Weights of a small sound classifier: norm batchnorm.
Rows from block 6 of a small sound classifier, named by matrix and row number. Rows with one number belong to one channel. Each number is 500 + 25 x the weight over its row's rms, rounded and kept within 0 to 999. All counts start at 0. Numbers have three digits each.
After each channel's rows are labels from the 100 clips, of 14976, where the channel reaches its highest value: "responds to" is what is common among them. Only what is clearly more common there than usual is listed. The data: acted Russian speech (Dusha).
# convs0: first 3x3 conv, stride 2 (model.blocks.6.convs.0.weight, 384x192x3x3, each kernel summed), inputs 0-95
# convs1: second 3x3 conv (model.blocks.6.convs.1.weight, 384x384x3x3, transposed, each kernel summed), outputs 0-95

convs0.0:479510515530512494472543488442492495434526508562457492459477524513481495513478489525485514487474486484482482512487491499492541538466517501511488529465498517474488509470499509537508467525550477485490502533514525508514477485521446495526500485465477501495499480475461461494514478476449509478
convs1.0:523518470536503479526501471519506484498479515485509511547453493502507494535446514499460507511499479496515525472493522493509504487477530515496491483482498521529476474507563465514496485502516460491495495448484532482482508538527485471531505498474532490510539533505488507485560461481490487523
responds to: emotion: sad

convs0.236:484476480548458479467500504522475505472530539523467485511500478506456508475488520540493495496504489531538515501502500492480457492457529483478496543493506492499514510490521513486499505538497471513502549531535512484479491510519469484488461530498497489477544513534464485503473476467490527479
convs1.236:540494527558501471482494508498511500475482492473523501496477505495518492538502493518533490523506535461504464500477506487523486506453485515477535522504510509459506464503524517521511461538499496550502502468573538490503471476489500556517513482479456506522467479521536448476486480488496495480
responds to: emotion: positive

convs0.192:502471518507503493471451482502539493518460514441503484474545501516503536469498531515495524486508472509511477530496502474491452472510471478523488470503528492535520490494453484478504498527470509527489566490534483537510520467500492495506486454500462499505518448482506507462492482481541490527
convs1.192:505520478536488513489497474538513472515563521477520503477503439466489501498522460449532538528483500541506493472486425472472465534480491484460503538515495520494472485504518496464470521488497443484476499472535505519503487521485486486446530473474494479527483477490498474467501479494526537448
responds to: emotion: angry

convs0.302:510526492490530475519464482496488489506477462484490499509502514489475461450458489517490479490487475484512539494481517463496491485490499523494496487467479487483461465469455542520509505482505489490497462512519511551501495514510479490525629508503477491492480511485483560513453507468504490511
convs1.302:522509519524470469505493496500472493481505545497488497466532518539462549494494565531525489506510494557499549482509475507512475527492494491505532521545479472512528542468538487492537519535486473507512492462475478544513501498524446460505487518540521495539485489522472469532464483529497521499
responds to: emotion: angry

convs0.118:483541494535482460455459503505505502533497498504471491517519536573508513489536450492487462454519516494457476454499486509495509510522452477463491507466464467482483489507517528528498468510486476452483487501552493497564504505487502487478473497512537467478502485489485476462489506475467493533
convs1.118:539513497492477517476493497467484490491487511516477451479513472514521485494480496520461478511479484463523487484483490536490494529450507499508449506481487524508515493481505504533478522545481498507501528510477488514516515538499495462469566457476480480515486509485541495499470471476486481462
responds to: emotion: positive

convs0.334:530490485492478470499519524482510499479497554468468493491500497466543491496501506488455524493511537525511508509471513443502501479523463517502480527465494502502496465494477497495479457517503465454536465529544499453492551507498496464496505495489496514507460467486497512457470463494461455557
convs1.334:471501500478556533502506490520509504486478519503505496477527459454505469466486473486516531507501467545478501506481583508453466521508539486479498515479471487458502524475494462513506472494457464524510509411559511537528494508492482496478462500494502485497495477477479499515521459495482511515
responds to: emotion: angry

convs0.26:510506493547497517506513499490506550457547501470497502498501498496461453495476516497506503517487525486468456517504491522479505482427487493507522491489508560510537491475505529488517470503494532479492492473586526483474495528499483479501513517501486531483444509484482459463464526442509452470
convs1.26:538480459504494493512512528515513510490509480486453478496499494508515539498481517470511493516482522485493531504513467492493534481468499504513539491509534464474499546520482501515507531505492459495489479453522510522469506472502480505464474473509475509515462495478496477483498497492527524451
responds to: emotion: angry

convs0.38:474517534456502464466492502493493489502529477509479485552547503498508483498526479474518533508547514457499505486512536525496516498534461511495526493471535486475494450476552466502485544476523525485459474487457472527467490464548564485459484473503517474504499497521535494467506521477501520502
convs1.38:528458515521531430532445508504488502527489506480476497500452480540479499489502506487451475509498508503496500521457434485529496544472506443501498500497468477475502452458541517494526524473475515514481500558504504510504492492522502504542467497483449505519450473505522490486505470488474476504
responds to: emotion: neutral

convs0.178:500503524506487550525500484459493444508486511451467485500539505483503519514508491507480459490473486500459484528457471501521479508491527502520461492477471481508456494492521537566518494486479433454540473541491483510476501487526478509521507510454475477496484503466498486485474511500492507535
convs1.178:507465483508531500482550485450506530484506497521508546434524525515522490495512519522490457472465485501519514527476490481542528513507493497520513520501508493493496524496530471498533483490504522509514514516486561491460482506511523502472456520536524495493471494492515494491505476510534507485
responds to: emotion: angry

convs0.372:487529480470453481525530489422513480476471473479526527516530484520497473489520504475521469473507525495455469493486500549486507470460469500489534488550530482495503489512519514493506490512552542491496485505477503525502484462535505528506464476502491517514465508492466516510498484484480486442
convs1.372:513500482478530491459471484497523509505504465502525466503471476520469490539489502497492464511512497497465534530488493444506525545481477474509499472469491493519515494471480517510462448481473543519508475494503462497471527499486489509481557517514486556454525553518470499482520490452469445517
responds to: emotion: sad

convs0.296:501524482506500537453509533498502493464482465522518522437488520504454508454500468485529485467513443504464462492516445527485520478488566502468456530497492488484501503496525527486485492502474500499493486445528487502513507497519466510529537480567494474544503484488542553479452458502501489486
convs1.296:525470508480498506474503481491484519488512503521499488487503467448515495512450492536504457508507493511493482509521492469462526454502528550493470506544528475500551538495503524487536490489499512508485507436523496532492499493527497520501485483505492488487465476484502488463467543454478502476
responds to: emotion: angry

convs0.315:504515545496507523488453485481506520510501504459525488520505471464480438512526478505587499526467488533472536512484496513514509517513547492500515491495461474473477478491486452480513513495546531488477521532531517524505472523503541540495468510507470503491501518494490469457475542496464496455
convs1.315:456511525496471498437502490482515508505494508511482517476468520473522469489476462487485497500475501497494495478509467533502513556453488487482499469464474514478453503453510481560496469458510454499485457471462476492503466520483468505500484512535483528491457500489527514435476470504545532526
responds to: emotion: sad

convs0.276:497501514521462526460496562521502482501511462471488495516494516497502461497495550552508483479525488478484513496510513505469503492508462508494524469512529492486512496514490516524472517489492548468526489508501494495500468539449514509510554464462480500515470444542495529486488493491544506455
convs1.276:489483488542490493498483464539462486487515514493458502544522510479506469496482518470472503480502500513463499454491504457500517500491520512516491501508499480473534504462472497511506479497511525519478457563468502485487507519508501482440477498525546497572482495535480482483471513524490511491
responds to: emotion: positive

convs0.94:514467544560488524476447482504527538502506478492477515442473499496498584497528486477495479527453527512523506521492488514538482517469506487481485495522480474554514528478517467511496495522502506527495493467497476489506489481485503553478449481480507489482544472488477459471479534474510499497
convs1.94:509487480525516470469509473473516490528515493511532526528492491524569505517533498481503494505520519509521529541504487492526501496480500512471516515503500518491515538429516482540507491506501488509496472562458522524472480508450503523531533520504501490517519487480491513494475509500508475464
responds to: emotion: angry

convs0.74:463473514533491534491571469486502481489460459471489514517541489501492494548510490476461455543519525492507510494524459497490455530503490507478489503512491491511509486503476505535474534491500470490501453559505516491503523488457536518480513499474544517538513531498521479466523523469488459513
convs1.74:512538472510465510502483534494523505479478502475517501541533465511477441492578411451530498475527451473495487510492512510479530504553507505456501462502510507514486530519491511510491558499441493499502457464517485497512475502496506466479476479465507516492461450472541539490474474505515526495
responds to: emotion: positive

convs0.161:479461517525464545536498469513516482499540521523515474452498485481487517544471469523503478496532493476481492473505470479467484503496525514471475514469512507538487518475510534490446490541523475519469495489503505464529466531484487528457490499494504493492512478502530515494470491476487495497
convs1.161:482478489482456489489477477552492522489510501490503479528519523522473498503575482527503507521486556517530485519514512515487496492489517515469496489505514531487497508528478500495487493532486501504544495467540492485515500475495521533538546498530596533498509542539550463535489466486490479529
responds to: emotion: sad

convs0.150:475503536510489496506462520495505468473481503504470451530512514498471458530530524512470464477487489495509481477472475502525417554488478480483479498480507492503497512490524530467471502570481500525479505489470496492500494533491531512492505513494519497511526494524473520492485464542504516489
convs1.150:490525537546483526530530523503495510466480504488526517501513526491504498508497482480498537482515485508473542512519521487510519486564497494498484505485521508457486519497471526510489481509498481502521547547492485499473510488491520461452553514472475510498472518530499493518515503521487485482
responds to: emotion: positive

convs0.106:514493480473441504483517479493516541527463487488508516468504522476466540521550484496458498478452478501508485484477504499484518478511517491432467527523527553492483531494493483460498476453484453493461498480472474528482458520486499478496490486496453497489486508492535475482530454481538516491
convs1.106:491507511506532499495468479469451500514457486586503491509496525498535517502533463478547526519485567520460531461479546491525473518467520489505569478494514484485549545502490488514459475501498486489496504505544512505497482481510545480500462507483490462472455465543464467532474496498488475517
responds to: emotion: angry

convs0.329:504485528507490497485516501467481560504499492512503529491518522486503508472488512496473546461498469490529467480537528535504425512485517495506541513528484500504514490508484523484541473479521515447527508564477535520522484521467536514506501506538499506477511485506485475509529494514552516497
convs1.329:541512475474466548512482520472513515507506471515484511469509538546528479500511506458485484499494513481502490496505500497488482507529532488507537465486487502482539494523523495496464521521518514492481504463502481484523518492492515478531490488534455536468523489482432501522526482492511475534
responds to: emotion: positive

convs0.278:467497493525547482507469502497574501465498490475453493483474548519469461485499559472469487518501471513499471515495493504488471471462516517502444476496566509501505470490500479574477500489512503494515491452481480560500481494475484495462503508483478459472523468483461491493486497519531480493
convs1.278:483467484536517539480495501470481530492491491496499521497486507507534538528450566513503505533537511532467519477514490508497488462510469502506544492476453524519491480495509493472502479511501474511537452529508485531509490504474532537512495489532476490525455505538495529487478523492502499550
responds to: emotion: angry

convs0.245:456509503485532536489510493489493500485471472520487555491494511496503460508508497510453537508455486533530478461513495517501499486513465480478473517511496483516453465493543483510469486536501483478550548542490512519491505471490535545501484525439491487526448475514481499519475450459519503495
convs1.245:507505515480461491524488461459498516506511523501474475483491500531520480464500524498485490484498430499510561533457481550501489473481490543472488499466494493490487496499522503502520464486487518486468517532492496498451463471476497498507497499520494517515482487516517539506474495420511487521
responds to: emotion: positive

convs0.120:527533494487506502530475548446458501526476470441508516515476510497511501495503491534459489493484477461475500462483515484516528527538524512478461514501511494501490482500500473473500539450502482476527485479504465494510552530563491474528555504504503540535456474498490535501509465517485467491
convs1.120:496486520480519455472516503524459490526519452484531506491491517461501483522516458523492541506459468500465516477518523513497520505514471495533522484492449454500466479535446506459544517473478481511473533460504469525473514514493475524472485516543546500459535506472555515482541488542518524502
responds to: emotion: positive

convs0.293:522461485474484585524512503493488471508470509489500498504503528529540476470459522477515500498473493480477509553484516476524512512515497477457474483540488553554480505522477481505487475500477496512499538464486522511511470513468493490474459498524473499538472521503471480478498531466520514484
convs1.293:495516494502539514481477513501549511462471526475471486511491513514515511478487527565477563483523490472502467516533465515474481504530532457507510509457498484483495477511525480495519509509459508459492503483456507482513489470488508470484507468507511501521515484456520495498456474473529515506
responds to: emotion: angry

convs0.121:485502514524527500498452467489497501499492504499504526572507530480494522494512499485514526523470487483493484482500490444501478498490500490487531525505510477487464466493512491467491509494518463481454544445508505532487499494481588481521496494488470480569452539515506498531525469484492521493
convs1.121:492513538507482481480459487469523522507487497521514468499542499490450518475474523448504471544527523488477472478504508519453464496506524490474503487528472511492497556523497521486458490502474505448488507516497442540516521532479504497493532527514507481502473519492474522514525483520531484510
responds to: emotion: positive

convs0.145:490476499487454473488462471536517496471496515538530511478466485488530516496499471460465559521543550523468501475548521488494464480485500492528521513516491505513459441472481503522511498496482498502483436546538483478526461478508467496521471502489501473486488497493506492450570484495475525502
convs1.145:492483489473495491499480443514476473480528523530502495476438502526512493479506546480483493484498487486529502470502500518491504488518477516462510486468531513537530486468481484457486490529467507478466513480467490516508492498499528512514479519518500483481473524491480528494486537495502526448
responds to: emotion: positive

convs0.201:480467549464483500486522546491518493494512503522484490551518445474512509473471525513509450510527507513461553530468504517491442498464499498524472487451466542500532528525494530526509474576502504511488468516449474491503500496473533516496501527512485484505513510501490478482485495461505470487
convs1.201:466493438521456489523501515583503529465526512508507454473510488502481517488558516494495518499526512463485481460440521483459506506527508490473489501507509464481499481525493497552497531520495491482507489553525495515482462494513467493491489470480451462545534505490500512474458476524490489475
responds to: emotion: positive

convs0.322:542464485473475477459485533521517470461501512474502467500472467524423442506459464449536522487488500476458523540503481531528519466497501479483478490479488517522491489466490448519504506458496481503507486503512495585505445484497518550497440486501510536542508511547529505484491550471476491488
convs1.322:510495528500489499491510500506482455498495489479508496543488505446474488549479486540517484504507526521523453460479473469500540498526470471501466493482492505548494450503522494505526509513450495545452469524533483518434478527483483542475509481525495520517477455494480495513490473519502484506
responds to: emotion: angry

convs0.96:523500496461433512519492489504523480470522505484503534540522456482494510465487473495460489502481549511489473502566493501524459472485503478487483526499466458503460510471500530538503477556444496506469518475497493556475520490485486514477507529495469500494455495501488519469518503508515538441
convs1.96:508488494462509494485506484505502471465521547467517456500498533464498459504506438518510543497511486510510498481492517541469494525525485519486510469516522500480547482497488480480526479546470485487532495528556536493494488463501494460511521531499540481481471535496534557513439476485550496464
responds to: emotion: angry

convs0.78:505466474520462509487475463523536516478568484465480522501528490532569537524485520510483466493506503522525482468513558513516485461458503481521476507479517520542500483549520471517499483518480484518525465502498468509509482481482518483497443497518468538508491486502480522490480488483514522471
convs1.78:487471483501511451445458543510543498501467489497522549525497489485560485514504505493491512478522500525485496523460525511488501470459498535500505485495486521491486514499530515515518533479482498511539479524489477504476530547477499485488514495560467536489493508527496493472487513477490478520
responds to: emotion: angry

convs0.81:460451498479519497524499467532507460474500501538498500461511450522533481479486476491462493490511456482515462512469538512497520490478521513480473523492479460480434498510513522507506531482488530477520511451483530497485522472453469494504507492510499488483520493483515479513494484491539517495
convs1.81:503497510540506448459509528515457502529510545555519535462516550490526519555492503503505453536519508507524498497545480510488519495513498471504489546511523502514472487502517510487520476472491492497502454494498480523513511518476480475510509466472468508506523545495494483529484520503495481494
responds to: emotion: angry

convs0.111:497492519479499517494482500488503498506487507477544485527473504514489489486511511511506525501477535510458462507451497493513538502492576492501494526522460466530461494492473501502485536544478507523484480481460481514466515470509475468521594468468504471510491488484481492482515473490552475477
convs1.111:520478529505538466496522483477437499485504523527493462494479522488510472512485519477496513531524463490478494461509535487493464480458534462517507499572503473465527508495479532470518504487446507469459433474534536484458497498498480503502509458489481534508538515524551514471488506529502477491
responds to: emotion: angry

convs0.370:553488475515488482443483510466473497508477516463484475436485500502506457492478500522497464514473462514451463486438527491543528497507494484458484507482508518505496515484478532567496468523487487467491499481483537459563518513524502515503566490459520460474474480516540536481479508425499511523
convs1.370:507466495496549493485469463527402487491482483513488502464488474455503498494460552515459482498466474524468491503516505460464483539497529507512476469537536429491508519538481512459495497512497509490480478466558507467465461513504472525469479489491488482506499549525507504470537472475505490457
responds to: emotion: angry

convs0.132:521472496481520509545446511524471570464469519459545532480482529478502484502510469471487489518546456475511513493465490470495487496488505500502491447513532518508533529521486457457496503521465468505463518492469516506457489502454505476488490495501531478522506489475497478449537492524498481522
convs1.132:497508459507477514515513519505447497476512493531474504503513538475505514501454482465487489460547498536546487496465510485535466509490475522512528477528429487502476523464492503494503490515518486520520442490479467513490485520518509494519480535487492444503485522490504511505494546520481509496
responds to: emotion: positive

convs0.140:474528528477472479551478533470501488515519515465519506464505458525494488507475490513521469484505489515459527490569505482505526546500515511491541467459511534487521479495507501529488537494471522462477480498456495484500511525507506505453511486525509464528527483518544480505536506458493511478
convs1.140:495479502509469537525486480480478498462463466501531499524480500491499475486432437475481492523567482488476531479504554513508516505480503496464508483461495465531454537493521504500527488505541502534489477514516534502502510494458513555483496561475501514498516521478478496491459546503505504512
responds to: emotion: sad

convs0.41:471504502480474499529498544484502469512507501509521517432543490516499576468499555478525475483504469481488485498531466559491519519507485473481493522487503495526498486465515482491473513497482526499487500472487507465481497491476491556506540522463486527513528522488524477486498501479502462461
convs1.41:529456505484537502479472545493489511486573477515514473468484489540518517493504494545493476488507506537506483452522501467481511453528534491491536574512513543497526545520471505527497489493503525533518497461500512456514503520497546549509487453484510472509481498503509480501476484472501514522
responds to: emotion: angry

convs0.375:483498481501477539475537528492510483485490552514452509498489482564515471463516467481518509504522493515466489481474470437526511485500507509476528494476539541528506519500498514534505502482505491516492476473516502503509505469492457549465524490521502508470516526506541488491424450521481506491
convs1.375:466481495516518491471525486503461498500462461486481492447502481555503454463459577547467498521485517505508485507495519493502503489518534504515485497478537523479538486499459486507494468443502522470515509517529502481533454492481513518462515476491475524541477503533485491475491501515512484514
responds to: emotion: angry

convs0.295:485521475510472499494560482455494457496496502525520442543511526543476430494509505453540533496513555494520513512526473520473532470464530501467504480475510522488481495483508503508517474486475489496475468489491505445513437523510451469496464512497461490510525513461462510463449473487486515484
convs1.295:531528488492472510496508458447542487483509445484444487540494488500494475478520535470534488494488477497501463498489481518484500525494479567496501510501531492494529475520475481460472472509490500511492531507479492487434491533453509524508469523477479468536460537447543500452536489500463506508
responds to: emotion: positive

convs0.255:496497530515499497518497462511501540504502527491468509483525529518471482476496506482558495521500497477541483519472520515505471535586451494516480509525488508497512486486532512503477508490487534498480513516475490498518478498520487525561476524490461477529504490491470466522486496505437534456
convs1.255:516507486528521530475500467494492467539506486483458508496501502525483475558452451464516508468434527428507509494480473519510499488490450451521499525492496481531500451435498467434531465479470491508489476506500505471548519476493522546468474438506489490520541456465529503527514489491460468522
responds to: emotion: positive

convs0.21:489488507524477522514508467558471484440496514476522489484478542498488538473511462491504511535511481518493470487510535444542472508463510493535529490476521482473526482499517491503507484552498477466473519545520529495480482528469461471476481533502472502524451498499448526516514464455504533493
convs1.21:482503487493512534526471484505520490482478510509519493477479518509493514507547530486493497477538484482463508478481524533485521525552473582474523483483522470513529511535521528519482484529492483530494552495486515503521484479529502443499524527525515487528493470507512534490486493525514524509
responds to: emotion: positive

convs0.232:432510497489479463511481481488546519490491486519499519473501475508519505513520450524468499502477544491461442452548503524436492520500534481476494496512481501522487511472494483515484448527504442502484548483450470523504486490492496477510512541480485472519483506505507485503501489474466500455
convs1.232:485491519498489499518506498519486512491488527517480506444482494447493501508505522450520497524458494481478509483503451511477518467497493480485487481515529522535467470510489499481492471476541543504473435491506490548512549573469510488500503493514517495483514486467508454506470486493459483498
responds to: emotion: positive

convs0.164:499510510479545494487461524526544481500535476566486476479514497481511480476534490471435506505489474491500510552508463530513459486496475511501454507472528514561482486503508504583493495497515498472469516500483512475507503499484479490480505482458546507469536515477514529498483540492494477492
convs1.164:502477514502513487497534506543464524511538520463485501527478514561479484527554536550490481499506513480481502458517490492504514482533472469486575485488508494499526492562487532498486512496508491473511492528529489514476481522508484536515506505462506484499510555520518538553436476480530472527
responds to: emotion: angry

convs0.328:479536510507553471494492526480507525484449513460469509511510495511512487485505460506486542500481476493461478524533501506499500494480497470494494480486504494494510496454483533503486477529517483507475496446510453473510504517438448502469474510514441544459486437475500509536474493483509481501
convs1.328:540508455513507496522551455527500492516537477478496446509509489473505526508497478514515499496508485476485435443534480510467468472460459515475545520468483457501479481517492493469485507503518478506493485529516516481475510512552540513522528535486558489447530495498494484500489493500524510477
responds to: emotion: sad

convs0.335:547463535521484478489507490462490495515524463501492537538534489503527470505527473476519496503521549473515489480531492505527481507538486502540538493543455513529496528509496506492492532490518461484442517485496510488508509474457521508534469524506514470495476501470489537500508499516529462455
convs1.335:497512463537505495492470492515487534494513516503477489504492468483466457475502500470503491477511493456495485533457474491460464481464487459489477515479531507517515480479513493473512493487477504507513502512446476484524502509468531509459496478483462476492523487497498503504487483505500521461
responds to: emotion: positive

convs0.159:467484533476496523464504492493497526470503496482468505497474501490512510489511474551488485524504467503422504487491482505519509455518479514528564481492484505500516517530495508529462528546576528443444478492540512477475492484510539536466545499501479616479537537511469474517491484479491494492
convs1.159:465524475525482508484516486503535483442508470475499500511516475518469488538483465527497491486534480462528500473480477484463529522500472489489511507502552516513479492513472488498530425501434518467500474520471507506463520502528482502509544531519514502490468510490531545506522489536478461486
responds to: emotion: sad

convs0.103:611490476496514493511473434476482482485499499503516502547502477516484485515507509505516482524490474492461490517449571510556507478463531517473482458506497487519529509513491501477488500456521512485473508454497489530503507519549508505496462474526520525473522545502474508479500497493476517512
convs1.103:552480463502509527463466498470535486535512509494532483523473527488513481526479506501537509486505521508532533478488491487482502537486482501513484452451510479561471498477477483517489548485488483483484537483474482530494514558475465474504543517487541494485469497492518540469536475524520480488
responds to: emotion: angry

convs0.166:503483469459454517493479510527498504486493504538488461470458472503471499500491507492518548523469458562452487516495465539472541533531482492464487483516476527499480474498506480551474500514487517518454502534451510501470450542509503497521493497463442507491482499504473531492503482485452534472
convs1.166:519480457505527488508495509535505509481470497522497473495476492514504497510491552516487521459493516498503488480490471475472510457472505530516546544524496509456522514466485459534487483494533535545481503463485527498480508483496509489495519492507535547499516515514424500494465483484520509526
responds to: emotion: angry

convs0.12:509482502541488478461482484461484540497473496506480473571459540525495484483515520524515442473487470487489534475492547499503459529475468491525470496545492512466529480491495508518526483542499533508542457544495509493513535500511523501474515500481473497480488451470479496480508499515521523508
convs1.12:509519476549482467501503474492505481516477470469494489497471512489524512519479464595524546487505496524491490482504493513508507544523476521521480481495482473502497480506490523514538505493506514508494494572494465472462473498459507494505493536489477482525524485499473540508453507499493489543
responds to: emotion: positive

convs0.254:479527475500487513545473511495521544475504522481466513457470469520469492482470493499516514537468483539531456501474518527496535516496475489508518483479514540478490456489532503487484498487473488509498502491506491605523490485497489509509497506547485528530479488519468508485475514503486497519
convs1.254:465466488471481512501456502501530502521502478507494476509430524477521516511485513519523490522479521491481540528482500459531508561478538450550507563483497515516548484521516500495553511487501517515493517480513500526519484491532518569481450458522505523525537489483520511501523496441487464492
responds to: emotion: angry

convs0.185:513530518489524532492486496510470513498500501523503513493476503478513516480523482468491544530522504525534502527494474469501475497444489464494523502439502543502516463478508546546488470484471492484459491550521490472472482510473515481472477471503493499482440558526485517517497504550493498474
convs1.185:501535545530501459512486501520508515509500517495541480503525521486499508471560483496502531528503546514480457524516530485491467532457504520485458500501487496494482510529519505500543474496534500498540504548529476497504465522481494515546554499483523517497473561523453491520488509488469533528
responds to: emotion: angry

convs0.274:480492479497511494445523471467478529518492495535483495473509502524490518489486475527515502524476549519533475478449485577460484507457480476499465483469518494458468528509581473465504460503506505451482510502452524503471460506464510536508496473497511543530489461527504494493504512513503518500
convs1.274:502449496509489486497493527493473540514505468511470504505518476475454479493477455476510475559529496492530532495489500479532531515509475511501499474475493553518463486523494484488538474504485436490517451563522505471450511487489519467475536506495515487521490478528462456544442518506457493532
responds to: emotion: positive

convs0.16:507467491511481455504467513510512519483491508493500490508494507494515505505465465482491509502515473502555531512537498507485513478481509492499451499540490550514494519497517532447492453455490471470502489511530487522515449492504487502487478484551491472503491482520469482486493531485476467497
convs1.16:496464473505490479451457473453463529510473489509466503500448528480507466494518510487540483517482509454496486544507501517528536529485515496536508509516552501520531505468498459459505523471549504492461495517503502500474504491515499487490467492534459516505465474509503463490505529453492461503
responds to: emotion: positive

convs0.17:544508506575481516488509524462475531510472508492484519487497439493515508504454507450496554503536455477517487483544464491492469533495449481537525536502493508484508474522494520524477498508478452538533439536516470471500519478508481505497524491492515539507473487493487542496526474491525540519
convs1.17:508503512462492509521451448509476484497511539488522476490533476527431517490518484549537534557556468440481470517490509492545493534479512474510498490529483463512561491508444478497467469534503516498490513487560477481491468511526476493483503516474484465496480526513500465494486492483489482478
responds to: emotion: positive

convs0.190:503540505519440496470489456504456496520435485486513468492532483502467526469473504523457488506549477484503537492498507511528505516534514507502470504495507497507493482507508491471456520553489476514506547512495509475527471519543513502487498497500482534492477464528496486543519434495451497521
convs1.190:503474500515503500522508466475515508474489498490483524560445477497554494499448533480472464495472489493477507505496488542514459495499508529468503478506473518502542525502492491492521469534491485488516472510507495495518469522484495497471511510484490499519506544489522465540513524516479517481
responds to: emotion: sad

convs0.234:492559498457480478490470439472523464501471494497509495549450498494540513567516496471522504513498499496515522499512491505482541471503532510507463497529515491486499507517463504463503536473515501497490468480472478482453539489470497495500547527463507536481522504504505524425508513524505498535
convs1.234:494478428495487469513514510483527512481485486489497530489496453473521542530478478493509500555530497519523481496525513472471505519506485485480528515485489486486479523502494460540528512460476508472476499487536510513500513474493511442480488528520521496529488497520560509498548520483484541519
responds to: emotion: positive

convs0.92:489492469495482532559478510487474464475526514479473461456480483494538499464488481512527471497517458504444457501492499504485511482497466481506480478461497540476470498464501511530509475526519517496502477485549530516495485502492479530473450503507472531483509495510498511510457505507487510503
convs1.92:503476512533516495477494511523526525463451545528530518474533496466530528518484494512483476493488522517521476457502485514457481473472490517541488503500482511507510488490496534464535459483466511486541501455469533450482513492507507458502504468502462558458467511508459471470490454496552534475
responds to: emotion: angry; emotion: positive

convs0.105:456470475466456471459500526512518492462522500524485523469526505489509508469487542478474514501526493458413531479513477495462458505462513483471529514483509538487473485503467496542529481529492551517491535508514488468461460492514517517506529498485521473537489479536477485532511481517485490467
convs1.105:492463469494514485456517493475525489519478476518512517482451533500471498485490510484546464530525498469484472507461523521526460504522476489534494500503511480516496502515477493508498478470514545495474535478526543516446500499513460490525525532530555547514454499532484476533520503492500499489
responds to: emotion: angry

convs0.338:515484532502538489528508527489547531479496487506462511493488479489453502469470539466502467459498483553512502443521503490505561482491512513468504506468457539475474486523492540566485487530492503520495498469441495542489471516496460491519508509513496480482495495511521509475494515527560491478
convs1.338:520485499509423468490510482526537560480500511531493571484489458457493504514497582519494530519521506535482508486500497456471506494479498474546505532518471562498484531533483486444513475432478469484497515569475487509484492486475483502470504460515493510480482482498485504513455512496505463491
responds to: emotion: angry

convs0.1:530502517481499510494470572479523483477472526495523511487466484526493497512469568490485479533468480503503519506528509506488542458480501479484481466473508488456483477467490516508463509506488472527485488532503486543471522529528480526511513459507470511482462510496530529513522505466467459481
convs1.1:467559478471524529516529490484490539517502494496548481523449537500517524519483518515529503484519497508517512467503497484500536460489514490512484486482505460547474498509455495505504495506543536533477518502542473519498507467521487509497488501504528496524497462504515480518441508504506491463
responds to: emotion: angry