{
  "dataset": "acted Russian speech (Dusha)",
  "num_classes": 4,
  "norm": "batchnorm",
  "avg_pool_shortcut": true,
  "loss": "cross_entropy",
  "momentum": 0.95
}
Rows from block 6 of a small sound classifier, named by matrix and row number. Rows with one number belong to one channel. Each number is 500 + 40 x the weight over its row's rms, rounded and kept within 0 to 999. All counts start at 0. Numbers have three digits each.
After each channel's rows are labels from the 100 clips, of 14976, where the channel reaches its highest value: "top examples" is what is common among them. Only what is clearly more common there than usual is listed. The data: acted Russian speech (Dusha).
# convs0: first 3x3 conv, stride 2 (model.blocks.6.convs.0.weight, 384x192x3x3, each kernel summed), inputs 96-191
# convs1: second 3x3 conv (model.blocks.6.convs.1.weight, 384x384x3x3, transposed, each kernel summed), outputs 96-191

convs0.205:475499470491461481480533474489466575660520474497511619475605424525505494607447574476523522495449458520516485470522465496523544517500529549451507481551441507523444550461495502449450476519549465514482494572503473549490516457458459513594528457491561492500494483490433526542494529445435479455
convs1.205:550493451520563516466419496509459444508542453458480511543497515451433506469510477580537545517533490481539534481512457428410529485574531459577417607555604483525451499472470512440499508494477493593537530446469427456572567470541507504488526509562464535505561469520517492457497480496458515502
top examples: emotion: positive

convs0.21:509495486489487488560489506465513510463563404546438496568513506547488547430417469510461479494480472451461489433454549495449503525447527538489497486531550494534439520535497552532486539484516535492461473509597547512478508473586457465498467479497470470576495506451562508521490521454477466431
convs1.21:501501555543531498479508484488508553475571496534526553431463545500498546534537465507527463487471450538496517455506472497490479557466498547500555524494462546489459505540546474516570533494477507494432446443445420537603594491526547497505479556549477516456492515478418528484592452472497454451
top examples: emotion: positive

convs0.54:497537538538527532487523511526427522512542511481524494507464486465509502480465553426460475538484492465452566504561479450528512514464464463524424474475550466471517499503509507502507589459414480448484478478467488466477438469544503472478507428450490459484473536626536512543479578507531593480
convs1.54:517571535564498506503354416547534545512551495490456461560518443536460522507501494602465501475483517500494486454555464483433488497442461497548677489564466597466514511468511567533516510471603519445563499499480422521521492504555548436482486512506488516540438548432485510529473448539458506492
top examples: emotion: positive

convs0.293:481446541542510490497388548555549515472438514517490459444483544501481550487517486507454476541490479533444451451426532479548481463529515461469603488480440463490506490494526456490554561456540434448549546487444499444470489460562481512475518431411561511465477434473485530488501514548493514537
convs1.293:492493490513464471544551428482529368482449515484515507489464496472536508456438550535425506439489493522381434484540445473456442476448496514515441433464425478522423454595454575448511502572470504454450506539521441466461474540543532444411499483448520549464437397505524518484466529531548446454
top examples: emotion: angry

convs0.169:474427487500510416536528547426489532434543440493498443473494539533476492584459499495513535535491488507484485511496524499481478484520489415456505493439476516583439533483525520526456535440464503507465545549596524482497482501513468489517507460562465498523586515577460389477429398500592477558
convs1.169:485432508464474498522506467496549488479535560509422486488454626507516579587461501546572476508447477497523490491567556491482636500528408562482536485417539480471520438530518503470518540539485476490452541502397525514496532526458514516476453472583486608502437508458518458527487484554504517480
top examples: emotion: positive

convs0.178:495502452525511420486533559529516458494491484502507426431527443510489509496483494538491468467555496575445529482497470503486513481543479487493573464459548447490489454411550483491506617506465477519508493509532514438564472477469513459496481564464546476452486467566483426451541473479598576461
convs1.178:473504452491504412508551458460514451554586517492459451447440576443368512438427492530564542423485464534509494507414479568482480502499491454586473498443533509493523584563535557500525475479479473523529480429519530471491428523538534426476445483489464481500514552437414577415512514523526489480
top examples: emotion: angry

convs0.166:504486470513494545453459459430495486524482475459459455478577533458492540478535551504446548532518521548510480507535491498550488517471424527534506503477551571464456468442457482471448499522535465427467455548496546471501417495563490426441492488475457494490507494564509483453474490574501536510
convs1.166:479520547460576415507469625504527477495403504439420461511465554471483540511497572467518451567481494511505455521541467496495493499542501514514522492457451511492480506463484534456468440520507487516443523549507536493466467513497490458464571457516576536561567520444475523562577520535511531531
top examples: emotion: angry

convs0.245:529565482460426561467477496427514528526518497449475447422542445463489500541482535560466523537467523416451538495550492483514459488484503498572434507582498528480499458511496530456462495487496496464483482481519425445549505409479534540517448461448470451539492508578505479447536529456509484519
convs1.245:551553484531559527467511488522512586596527491466396486539483458519491548494557455457497466468495451475541604551520440438536421519512513455485490510519518560484558414552576463501578492439528464500467513517546510526533460512452392475521453476416534454500505489485488469575513486478474524518
top examples: emotion: positive

convs0.228:469417515454532457490495518544478493498473468469528526491461470480392492399489496495513397480500569519453500455489524490490474531541557504476545544493595525534492469508477505465471527541493481523488485472471425490503441501502517497498503460508499462451452491470435410542499479490430477467
convs1.228:481470474478536527510470592423524465476568545494532470486497442551533544579515491546590485490529543520470478529532477510500526469542478471466525479481500470504519468429545457568436542486451476471465485470458416500454519455512441508435463566469460430496471408484513509549464537404435512405
top examples: emotion: positive